config = dict(
    image_size=64,
    crop_scale_min=0.7,
    encoder_qk_norm=False,
    encoder_conv_stem=False,
    text_encoder_norm_position='pre',
    text_encoder_shared_expert=False,
    max_grad_norm=5.0,
    final_lr_fraction=0,
    weight_decay=0.2,
)
Rows from block 5 of the image encoder of a small contrastive image-text model, named by matrix and row number. Rows with one number within an expert belong to one neuron, the router's apart. Each number is 500 + 50 x the weight over its row's rms, rounded and kept within 0 to 999. All counts start at 0. Numbers have three digits each.
Before each expert's rows are labels from the 100 images, of 14848, where the router gives the expert most weight on average: "responds to" is what is common among them. Only what is clearly more common there than usual is listed. The data: regions of photos with short descriptions (Visual Genome). In brackets: how many of the 100.
# router: router (encoder.blocks.5.mlp.router.weight, 16x160), inputs 120-159
# gate: expert gate (encoder.blocks.5.mlp.gate, 16x32x160), inputs 120-159
# up: expert up (encoder.blocks.5.mlp.up, 16x32x160), inputs 120-159
# down: expert down (encoder.blocks.5.mlp.down, 16x160x32, transposed), outputs 120-159

# expert 13
responds to: text has "grass" (28); text has "green" (28)
router.13:523518547538491527529490448634482455502449505429465500565478482552470536463517495451466569534572520475543509430519496462
gate.0:499497449511522502465461499555414556483438456492546472542522468489525554477523509462470570543536498434563474500509471418
up.0:523527435492516534505418524563441512437453466467529443574538462554531524503543484471536611572510505418563496486457451440
down.0:484357485501462528539501509569468525412607432575542438494496537513414455441534560520526557430439503511562476481572535456
gate.1:524420499405457522598524542490401469502522462479547526510584504531512521471475517491550536435582494526481582518565384437
up.1:548445482438460523588555534490445436494538427487502479505570462521483473400479566518546541456537495551443589525544414424
down.1:553468538440558479411394544491487467518481534508425425527577551482566543504522463529479564597449535451491559536545430504
gate.2:441513483557420511534403499539504534466408476438487440555475481519426495477497458507429554552466479411576494539549536470
up.2:438513553493424483479489468570496498411371448451550481549456473518461505510530520485460549515472508462559425521518541469
down.2:554475510486511497469537490583509513394507420493564445499560606527466501585572515430501496493546712453542512452515493539
gate.3:479487390527426556564443451541451500436498462512559485522483497580471485437566544428427518554437525421577509520548469529
up.3:526499588432562449450550568427585491543516541510440509467559506453529529580462478585560476413561452549447473502446512487
down.3:415548523572385412436444455510526376470450573522459539493462491464514545483463528616490427519477399536483468502499521531
gate.4:471431619477505461417545424560507410612506489517548482436489506493525478446466442445514553525485469485528503466481473478
up.4:594577378540446513503477573471488558401510552489495511495538482516442506564501526528460372493472538543466532528500545580
down.4:536483493484462495450411590514436478461506534521576473466491408496480395481488507549487472391464525605540507505510504597
gate.5:554557513519539518513502448432514488501408524556526584445491496529562464588497561539498479481474483581466502563495521457
up.5:462443573456466471425487536571536535522540482470408401520519503471495537462485448458510496528523542468497490431501516511
down.5:543538482477512450565596501485465391505475485454525505474583490528443423540407504414500573457481513534536515453440492448
gate.6:518536506491412511493520494462512593571524574498446588476526476472478535588463463518538436552535488502451557518474636536
up.6:500507587496390534492500426504558536541488479486433580467426458484446477431541509508435471492516481506543430524542611512
down.6:523434485437500599475429562592624474501371490423443566492514496524534517478499504437464547516431481520509467549575451465
gate.7:538449405475488477388441516518453566454377474478468512570487522480549532560465456576444503459519522489587447462471517430
up.7:451553564495582526613536493490522477535568528512484473401483510539517452417497513410525451533456500536391562553524491546
down.7:522503617475550544502540515531463433506436494527476566397479504392479535450457489478556539552518416580435447520495477483

# expert 0
responds to: text has "sky" (34); text has "blue" (28)
router.0:446571530573572479426557349467534464520508460461555493514491417487610591475588456570458449510456464471533545550610535549
gate.0:591428528473500558553478560573411519551478550446485478559548490516446456516466534549485409532535473535490527475421569534
up.0:464584535533561514486434592514523529474532447443527395570520493401481543447474420451517518504540511479432531553480547482
down.0:445567470557523414404492563407567444478428531517473455502492553437405504471469585482506454534478472383465539526481548519
gate.1:560536556450574514490507492445462437537428548501481493474513494472565569459477403536495494583494435580378526575508532468
up.1:546581571471614481495540531452467490534415506462444600450479388500624522506469420520508521522525519590392475548478503476
down.1:425495567594508473507443460555465536521537581557513465456521444433435510424485503528464503558468542494471580488500454507
gate.2:577506552524572543469530519549581563472619596496521469522527481543456437453506437484461551548566544499448550480479525431
up.2:540435395490434533554435501444409463563441514593494589514494488593546562558490564465550522518514466488577447492584441495
down.2:511484565520472475563441432491573620484506411493440474530444485538476524513503499505434537493537430487511449487564522528
gate.3:443512503466444489438456566447593485479465520427485534495470615431473523479483495542543618497513441542525582567611546534
up.3:410462488519489472479429560440584524477462448435495538507486582515493460461472523562512624491462426512528555567610527555
down.3:462484484536458378449436492518510507461493506516497577542574502422540548514561531509508474597546522499599520465566511484
gate.4:485486536519517515591406407452517498503645455512510531570497444591528519532498438474490489555471406411538473488490532563
up.4:463476513551501477510449407455498527521603453517488587557493425544467534531505457463474484570462379456610497506473578585
down.4:492478513438504451473429540571477503522498475445443449443515472453541491645465577498500525498458483558495510438506429603
gate.5:605420512495430606563458505508480571545597551560403446527567528499464456518448431591462455513517440564532445483470556493
up.5:553510561506591498490399578467474514507474512508486445421442484542524477475537525537529458546506468571458466485566534467
down.5:462545470449453483562538462507493467485549445466472532480620547448422499488465457511398552484454414545477506527468505522
gate.6:571559433491536512440523540471513516508493490431559551503582501529568541517447429546545543592489502575409545568499596563
up.6:491399603472443496504530524561516406472588502574403426411431551533405528509538520405517412405538580506557478457489486489
down.6:485564453456574585477537513464509566514381463589482496376505467488531493472453534497476522511441527463455506522444459423
gate.7:444501587444597471498477455541485525520602512424461451486504533382465545468501472404518576480492493549517571455491432419
up.7:525434491503499493519505549488496516526542493604514543518606402530504579560544486476520431482499495597456511545567535538
down.7:539498520468539499409451585481515452520516491499519494409479567471523537432466576516558501544461480504513506559541437478

# expert 14
responds to: text has "train" (34); text has "yellow" (27)
router.14:451521501521476456494553480505580505549502478542377468600503527536440529522517336519404501458483461476493536526600500514
gate.0:432469554577488445488491434439578538517481586558463530528463528506409391453500430569463522495458454519408478517567622531
up.0:489542557561523431471518535483537451627427604581458509419491551454438513493492444568402418516471463534452495565470536525
down.0:423506533456511479534487502434537450452524504486488429447500567454499569443515584529535510473497388472468470449594503463
gate.1:510473447430544492608494573490355538509524470489499439581545496519531582485479496441524588468513397445577515465474521491
up.1:494474459419454502605470552474404497473541427503459489530507531510532626545490454408546573469540407438601473456424473533
down.1:535593519491477445485561563559484541550511519534554447556586423440549524517564517562533497555598536543406521438521469516
gate.2:537506407523525588518493535534494531414561413506539503498467479568506490494516437384486541543460551449570501523494456504
up.2:492517640448466438497523450464491456535471549519548520409468482381483488525478495515544545440576502567424542463476472420
down.2:538653473522461508484527494568448450504429482471503602568523516385489541461494479510461423600551484502475570480401528448
gate.3:585559542402550574537569439529404458515492517600516502401467534466537526456524494520538414643461462560471449567422507497
up.3:503432452451398525459435561532517565467466411455484457572550467548429462508478502467488538430540606436543530511553492459
down.3:506547395520424453478520460559516545424514482451464474553447563552466425520583561481496529485457505503502505495656503563
gate.4:453532524524548447503458499532563435559444542539457485495456575416395531520529465499482528539434465561479535527527437491
up.4:447582563458503428470389555501573451549470570437393515516436510495463540519448431536445441520483542508518500456515516512
down.4:497434608537558554546461450442623533486595518516591504486535533495417450450411546423456551527377512445497500531494559512
gate.5:592536449478607517474602454494520447494532550503442477483445497506570549502499524487629501532460509442484486534445611494
up.5:546561452464521560459591450495475482562484537475467499541433526489580569506550542576572523576438454478500484532417538513
down.5:520494501445507481547490581400518465540492506527489562488630495477456485425498509491477504516429455440448561512540484471
gate.6:554519545465483507558547523445472473463547555451419529512533531511507514603469532517552494448606469453492537441476451420
up.6:475502584481482444473554518487487466531524576460450519526516533500486535600477512490538471518572461548486532463437414395
down.6:429469496518466503516441405532512495538529472528535504536481539482545528465510501446537581408499458534575500548548507403
gate.7:541486471521572496508463483521490571530455638474442456491639514475461467522414482497515449512536519495410520502452490480
up.7:588464508559569530473589493583490493441445581440496505473526489555559487566408517546446507465513470479524485456523576529
down.7:558523555482468516428445485434478486490524521554506490531503493369444426530457495474464545506538510538560487621545506530

# expert 2
responds to: text has "white" (33)
router.2:555484526583546565529474425587504408502496460453535529555514431498481436444440468525488460582472472585500532478513454561
gate.0:564469491465494524497563491598548427475619481517484510500575570513507428515483592489546515486458453507470503521608496575
up.0:427505540544480501537480449518486515536497513475507543587497467430430469432495482524477490571461489521490569483451437535
down.0:472526500555450510507432500562514534508374518541540499448531548379422546474542490524516457578523673578542536585514537539
gate.1:563424428539458497485563524499579470587589493551591519521520523530519398512390500650496560412457425500568560479585477600
up.1:554435465483476510498550527507557455605556476554527505495487529464470402499397499626512544441438431510539572430526468582
down.1:467459576483570478557574512479544454491525507572497501447520486465506464568516426546483514501431472427447598397484474602
gate.2:522439382503463511607461586471597510475485548572430438540506571541458553487567506567495516598470453481481548519609517414
up.2:477553530467553476412624399545454492536487508466549535447544498359519398581488494454469465458480525488542468421393495534
down.2:478504528512463516465537476424523443512412430414493612548477473499471526568467497478519428514544504437504442482502540498
gate.3:497489533585493506562465405500496543447451467475432515516547563533443454440537492600451502489448504512525476582496502403
up.3:477488536543474486495457492478557517547602545572518430417473544516471527515538404360527473547457557476442471473570510463
down.3:441478494453467523558446575555455504513541442458477457474549497607529551547587482557456385548441491484452552475518412497
gate.4:439439498498476517462549594466517558430447525448499500524479464525516408529426454529483454416617525512395449378467583394
up.4:558469529544447517561455487469511541546511610519519480423545547469486535511612553495564545568458474480554500608525506562
down.4:496463539495416441458525501488469528562508540503506527403498522487555488507477506641518517476472440459537442516456496465
gate.5:541480405551467535518418498499550495475563459514522506554497556480398544445563588535531526504529526428579403540629451537
up.5:416463423560399468407504532456584508446543429447494519476490543512450490493503564528497478444481498479505488556594481568
down.5:600450484520528589449544424499432477501460469509608496522553561434490491433440518415529518575446525509488438660356528446
gate.6:604450429601470558500549470511476551485503543522591519535540570521476493513425481540453530438477448500523545495489566475
up.6:536445434547539493463504521600470486539474516514491547513585515516494541573509546455454552485516502420515503488421546469
down.6:504501517490509497638411549497460467532489486466533458577402493564496425578411430443518457543525495533481523600468417427
gate.7:496544482518445566580477550553535528501572542486507488520501518581540445475472495454502452561549534443506527553508526518
up.7:523537459550502485551578574530561531442574407521487513552531471592550505484527492442469446536462579476541540448538534576
down.7:430492517495511536436465427494523455440472481646578504605394427590480535396524514471406458551535560583467449431445509551

# expert 15
responds to: text has "sky" (33)
router.15:535532595474517463472517548495481472494501531545477437480491511478522517538562474457534557572567595507502513562563480515
gate.0:465471428528475574567467373521503558535496552524484527553531557439403458462492499586522480510418489428569490428551500500
up.0:532510516461531477452520538437498536549455530521497485518542442440551604490449515445447533590491466540468552621449486445
down.0:491565458467545512462428380543410474527536567533527570534534556522545541551480472525525563539450465415497445574575499491
gate.1:473510551481490521528561457456505500498493569534495547501534560520521480525351426566511455525441533458513522518432516561
up.1:481541521379547529485526516519435550473492456453466575524507469508460557554388482493474430549497498511587458467363543522
down.1:432521582361471482548580593438510464438535483594443513459453523538460493523519576571469405440517425504455490494443482575
gate.2:431600604485515487612427551461483527561390539474433457435528493545489470548490490536503496515458504530410563481516458492
up.2:588435459516520560395599420516473501472652473530553612504596573459497467489490457492546515516520487541551523425465523479
down.2:508514488447433542557513450500462487500405459513428449494589499504501571495414511433432566539555507540519453541478479461
gate.3:568520470511464589578449518502531571560565515431472476602518595466375458499484450527486463499455455543554495475522509493
up.3:465467575464540468570470479428545509602550522529461474516477568472426452510559504512378530464517466536565479475521518464
down.3:481426558516501444562464437586532490486538473516525505543381545532434453493524530434537602469498413577492470520465461575
gate.4:483493546452447527441531498554479425445504500489531506505569502440395562624493418443592520474563587562517501542489517561
up.4:494507479520567469562474522480459576564484519474515517487424494524584462393508553563414534485447386470481513478488546464
down.4:520521482559514583551536477478612546512421538486464573478374558439429429507506566523503478476437436494498501525505545473
gate.5:437460373530474532505459406558439494537399481479485552548553477521402509380495482462427491537399451533546522485485519493
up.5:615524550494527496498570585460548520479568561451488470438483522501536441598452515516570493426571559493469485450502556480
down.5:443428414505423504485493531449416458456517363501590496589571528495487478554476380453459502409457497495554523531468476505
gate.6:581431409545480585510471493523463524623469477438394568574592563484411449453512439544426463470508479532530584520520531591
up.6:572470543456527493508496467486430563481504522533542539477494530522583394527514501515475486481462430525424479414406568530
down.6:519533579466558581525466599566463480454508474508570590420521530479459532451467475535490493498509526493578431463459481563
gate.7:490414481514474543515495525489512506540500485502486514498570554561442465509467510475474478464498439529489540449449569465
up.7:601448444518418478546497415500429488490521435542503474468438470489493499428571431467560386563517603520473480457590493429
down.7:597461553481506549505471436477511530451420476574484584523462488507559374500502388520524517530483507493501543468422568547