From a checkpoint of a small contrastive image-text model: encoder moe top_k.
Rows from block 2 of the text encoder of a small contrastive image-text model, named by matrix and row number. Rows with one number belong to one neuron. Each number is 500 + 25 x the weight over its row's rms, rounded and kept within 0 to 999. All counts start at 0. Numbers have three digits each.
After each neuron's rows are labels from the 100 texts, of 14848, where the neuron reaches its highest value: "tokens" is the input token at the peak. Only what is clearly more common there than usual is listed. The data: regions of photos with short descriptions (Visual Genome). In brackets: how many of the 100, against the usual share in percent.
# fc1: MLP up (text_encoder.blocks.2.mlp.fc1.weight, 768x192), inputs 96-191
# fc2: MLP down (text_encoder.blocks.2.mlp.fc2.weight, 192x768, transposed), outputs 96-191

fc1.713:495406551496513508488511485529506499519537483490486491467498469452500481521525524504470524507517471557464511541539504497485519508509492500501464473487460516473491530474483496502514483470544527456487471551467462467481497509501502482443512452563500511532521515508454500524525499499510507504
fc2.713:485512519499467513498527468493476529547495519495467487541492449501506523490546548488494435518529525490480505529491518494459496469531543532547518485474471487524493500477482536496480475505489538447473482509489504497514514525514507471495508493472459517475504465518459494464513505501537525477
tokens: "purple" (43 vs 0.1)

fc1.441:522517529505527499481497505528521489557528495487494517501507508447530458487532497478536465500461461465496499485540484535476474523543503513502480476480523503533522545493493520486466528453495440447504479514473526501496482506531532513464479478524461500506499486473532487534442518518506475531
fc2.441:488475506547473496469511482490529497508465451544495516463488511464511513479490493458503573506503472580498514459497523474460487522495506483518523491480502532497537479435500488514469510446528494486497484519529478498506472514487513485502488522497464484481500471508570462511500481521466542495
tokens: "motorcycle" (12 vs 0.1); "banana" (9 vs 0); "with" (7 vs 1)

fc1.544:500470540541450528509509508523508510526497496511536500463484511449494508494526488518493543520524498473496489534548483540457530533539501512509545482472484531498439509526463549485492470460524489498469485481462470519471517517488535513497495491516524501514517491545493499455532503546534463524
fc2.544:515494493532512501462496517473487526498474480500469494477494469537508492505495527457468505479463511504522460501517512492498466488492545493514488479484517500496572521447512395478520527536517501536508488493506497512515483506509478521513513535522460478466477507471532515505483446493508493533
tokens: "white" (13 vs 1.6); "zebra" (12 vs 0.1)

fc1.696:499465566472467499534497525518470479556480527491498529476508502464495513471579469495494519491501504517510513509524491460468513477525514506520537490529517535490471502500461509471542453458507485501450509522485467458497474518518531533473497491507515525492482513507525487479535485540465474470
fc2.696:494567481528482517526504480494472526485499535508475486524487500580468481491515507530469509493495476492476499454459509470526471527528511451488465504484512459491454509524473508512503477510523487500528554449525500489543486452460510521521508518496454474492527516495481528480509504486521487480
tokens: "purple" (20 vs 0.1)

fc1.252:475477513471462515503508524510524494524481542470509506519500496432541495469520476530544474486504517481500458457516502506489478519490492457482507477502484497516509505460483458492438503511480507480518499554505478480504506506470494447511473491494483573506495509484533498500473538454498484548
fc2.252:481495544475507498491514501518530485520472506503521513492499538470497517491523452502502565513452490482488484521525534515484483490527526481508530519530550468518489498484483441472497556516535501514534483495500502478542545463534493484468509513478491507514450506518507502529500479502508481483
tokens: "motorcycle" (19 vs 0.1); "with" (12 vs 1)

fc1.685:485485513492495441495537493517509519523503502472506500492479518483517507500532507518522476502511499499504544508473522497496468512483538503516474464472506521477444509494488483485458484446511443508503499508487486496519478475476443463507482442531452552497529527517475494533499488473518515543
fc2.685:505494523516509531518488508458454510508526535466521484439502504504474500491462469503498539476493489492462480482488504500504527473523497508467515532459480487548489493474462460485492542541484511479493514576482515514500510476500517485497491495504502519513508461499491499467531467504492535486
tokens: "purple" (12 vs 0.1); "black" (11 vs 1); "dark" (8 vs 0.1); "people" (7 vs 0.2)

fc1.7:497445529528497459465457469500507494552503484484476514514468516484488482462502552492516495464529525474479469503541482543486479464521495458521529477454485504511496510518482509497530487490497516479522496522536507469509499473517473524491491457515458554524522509537489505492550499537535520500
fc2.7:457487460469554528480497500531554478500493521495493498488510497584483504532490478495531507519461527521544520514537500512484483520524488536481503485513497494498491496521531474505492491534482540483508503488483476528505509513500548511494544486513549524555450522497516464524541476476541488464
tokens: "the" (18 vs 5.1); "person" (11 vs 0.4)

fc1.458:467450497543487529465484498553522500524497469497540485480531496493512512503507546493477510544503519520503511491584514550486506478505507505485497475500513524497514475541504518488542467451517493491516491481496513509508518480487522508502540470514519508526529472528471467478505442547518483530
fc2.458:507475498453465485508495532483510479468497504508453505485535495445441525495522520476472535512497528510513486512492481482496545509451546487487453505505523505465503481514491429532527503450501523525519490497477488490476535528486546483484496501494518503493479516526483502502498461511516507498
tokens: "the" (16 vs 5.1); "of" (11 vs 2); "in" (10 vs 1.7)

fc1.725:479424554508453502513506471513537521527522495509497470501484517435505505489533485477481506503520507478455534504544501502506456484495491483494527511465508535517515477538497470504498474466498468477459486490472456489492531510456515545503502475483460516540485479492482486519520456525475501472
fc2.725:482520454524493489518529498518467487532543504496430489538518478525481468471491541524476495472467524525512490534466492520531484509500522509461484485549475501496447504509485502528505467485527514442484506472558505549492495533522494455546495472485495504545506531485537469497468533497505475528
tokens: "on" (16 vs 3.1); "tracks" (7 vs 0.1)

fc1.74:511470513471459512509523488518506478531520482500523525495492501440502490503500487473513459521507483475509518458535525518499487495487519477470487482505500490461505479535494509502430514463487481487497484540498509523452511526521556499540480486517498510522492469438498494519466403486497484502
fc2.74:498507510502516519482496526502471471516450468462447455503494478534515480474505453530509514514493507468543517492545550490458500481500498455512493498517509505514468542477514452488506475474478538534476495479498498485528499457456533528528497490513493502495502496493514531471486525497536485491
tokens: "on" (8 vs 3.1)

fc1.526:473471553479499508517516477507467533514524514489495487553498519442525462483556485504459498476494497525511529518529499502486486495529524537482473488510473521501477494507457522464497502527496487475459491530488493489477503521507516544450504493524512563509516486522528512520500478516512496426
fc2.526:498530449489447497509535496472465522471513499487507481478457483573548499518489506528500469509528500526513490516425450516500489493516514514485467504515493515519452497544480522516543473447486507470458467476545511520499477505442493524501490525511480506503481526528467518490551514516497500524
tokens: "purple" (26 vs 0.1)

fc1.54:472434555537484488482534513492494523554473498502544508523465525472477491493511499517493492484471472488469505509491485465483477446493513527507520491506523544525456525512501518478546486472507500467456479477475446458491467542511487491499511484494511511508489494559489491478485486524509468469
fc2.54:481509491506541511502500514513517473559531511519460493531491509541449486508525471494543532480480465496508548452529477489528514496464501513508467482504454503481460488490509522472520468450483517499572473501487516518525463531510539542528512532510499517495506548450500480509547487498476467533
tokens: "purple" (50 vs 0.1)