From a checkpoint of a small contrastive image-text model: text encoder num experts 32.
Rows from block 5 of the image encoder of a small contrastive image-text model, named by matrix and row number. Rows with one number within an expert belong to one neuron, the router's apart. Each number is 500 + 25 x the weight over its row's rms, rounded and kept within 0 to 999. All counts start at 0. Numbers have three digits each.
Before each expert's rows are labels from the 100 images, of 14848, where the router gives the expert most weight on average: "responds to" is what is common among them. Only what is clearly more common there than usual is listed. The data: regions of photos with short descriptions (Visual Genome). In brackets: how many of the 100, against the usual share in percent.
# router: router (encoder.blocks.5.mlp.router.weight, 16x160), inputs 0-39
# gate: expert gate (encoder.blocks.5.mlp.gate, 16x32x160), inputs 0-39
# up: expert up (encoder.blocks.5.mlp.up, 16x32x160), inputs 0-39
# down: expert down (encoder.blocks.5.mlp.down, 16x160x32, transposed), outputs 0-39

# expert 15
responds to: text has "sky" (33 vs 1.6)
router.15:507473515504555572513491438493542482495488486526462533508526496445505544473511489491496485517531526470519475527519509476
gate.0:524545526471476485520481527552487514452496529477546515462523452525475468526511513496448511464491500487500536470487517528
up.0:516513482503532509475486478476534464538492497493497479558536503487507561515523480502510480557476519474526505510480521518
down.0:477515488491514508493496466506505477488441508506503537530513515498441548529487492539453454469462459530468505526502499521
gate.1:505499497497480465552491529545512454457470514483506489496518456521453544541456523484475551490485492514478542467453524522
up.1:489514535519483519486512537525511486471476505528525481541477503514487482541427483508428533547487470522507513508465526455
down.1:443503516454501499497523468527477526516509560531510501480503485490519495511489493504514506502496488483477539553520498470
gate.2:478533523485477493485487485462536509499515541535493532504467513484511504462517456474550504539521516518499496523526454525
up.2:505488480550514481527538556531476473499481456490527470477503501552507509515488487487474485498482486462491502467448500499
down.2:525504477488522498497531517515532464519495508528496484502470473544524520544465446504464523506502492472504516518466486496

# expert 14
responds to: text has "train" (34 vs 1.7); text has "yellow" (27 vs 2.4)
router.14:492503508538460545509477507503477486505451497547451525491494463493474488479465525504563482486461485476497498519512486462
gate.0:487510478497471481500478534524483494455526508495499494457520486495475504446445512472514504474490518500510502475478491516
up.0:509489466505463514478484514504488488493536525495482527493548470489470523489460462494559460516484503493513504489462468517
down.0:484503437493537495488462511434521507540491536486532501453470484477482543498481505431503446511504452515480516488522501521
gate.1:471513490489520495470504505469525509476538515492534521491518526537510555546493545484483476480517460469499539480500541485
up.1:481526477514512518471527530484520536506517538489541505522504539535509532541477532478505453482506463478497546500471541461
down.1:547476508542511520483512533488479474513493489537499508491510429472475450500448472506517503552494514483528509525506518493
gate.2:494485517533497521514525491501470510521459529503498482514437509533571479488527469545488486511506527480509490509521472489
up.2:501511461499528439505517484473512457517561506501535483494587505514506500523496516484470501485541482500450495490464493523
down.2:505491471506493501491495490488537555532503492522518511492514471456490482484502441471510504521495456484529493525531477517

# expert 13
responds to: text has "grass" (28 vs 1.4); text has "green" (28 vs 4.1)
router.13:513455487516507558476512484503489490546459496523499507498541523504563539530523542500471472499506521483494453509492459503
gate.0:472486495524504556447488486474481526510504464464508538525495514480521484508499522533472479513530481478512453502548497492
up.0:485504484509501565463507461465495511514542481476494535512497524507494485531502529514488478518527486458502462522545498494
down.0:516500451443511519522514504488474455478531483483464507488508542501481535468525549506506542477472529469508463504475533513
gate.1:519494462491515416542508505469550457486496489496527492506479488524455545484519490485504511523507488519503479503505459489
up.1:531474500480517452516518489492562449487495497503539534532473504515471548468511476460504475523516493501491499514498445483
down.1:520484505500515551467452458500516485472496460550488547512549505470481476493484497476525489500534492476487535485530459465
gate.2:483520521502496543485541477553493520481502501479507492505525526522489462490473537533479571482484483539474504493522548482
up.2:497505516548546534488537505562491467470485468470502458525519532510503477530491545523464530476498472507460495503498518471
down.2:498492511505508513490479504518462529530485500479463452503493527512482481467496485544475519539519496509521486509484499481

# expert 2
responds to: text has "white" (33 vs 11.4)
router.2:519526524509556521460515489462464528488474495498493523458498500442493495479505465503546494535500498518517499489470461492
gate.0:483515511481496518508474540504510531475454477511525488479463466490499522464524488495505525508500503533537510488499443501
up.0:533526479487427475518508479539519516467476496521533509505509481469486526502481506465486546508476493488519520510553466505
down.0:529505457498440474465490456515525516476543482486520514517514484495478530520502529483471485482548493506502457493541466513
gate.1:528511475506505500557486515527498516498480486494526499494489479482460552527521496497520502522500482482509544508476510489
up.1:534510481538501511546478538523484512484471488500525505503492479470462556529510483498525487526509499504518542508479503504
down.1:481518465509481486501492501505507536510500465501519516480533469474493496495522504509478490514527534464452498462510509538
gate.2:464539520470495526530479475456519511508506495477526478507485475494516532527497517508503527490502457524482503503510507523
up.2:533463485510497510518530520553523506495472492525515499495498497486468461505502486479490479536499507448507520487472504470
down.2:511508532503481483520475550525512485462521473483483479555474514499463499485544492569483502517512485516500511522485531499

# expert 0
responds to: text has "sky" (34 vs 1.6); text has "blue" (28 vs 5.3)
router.0:499487515485495523467483463501458479480501473513468491518500521476537482455514493499542471504513539535514450497494461461
gate.0:509500517491502517515518532496529509503491520478527531432521493502496510506485536499467466485484511431451531475518539545
up.0:501511510505468468486476443464472481505516489462501486464532508462500460470491491466512475478502521506466473505559508514
down.0:510480503460493563475565476490468493479511480497510527524520522516497488509493485428479513490481510525522501499504530478
gate.1:511506504463470527482494472446498491499466502549456512492487503486489479474499481532559481537489490528512497515511451537
up.1:500501515473482513484492481461470464518485518552474499513497502505487498488489446526547471577472493511534489528502456519
down.1:532485556503416541479486437502513530500539490506480513495550521521491523495505498468502528485500522500494475546544508513
gate.2:538566502515489506540529532522508517477483494525519492480502452507436512494459485485480481465514505506502556532553501521
up.2:485467488499504480482473457469518488500518523454492525500491517531541474542553532516469488521502449466443508475485460486
down.2:482510508486531497474546494503495476497481530482476446488506522484518482476489510525505529494502476536530468533495526471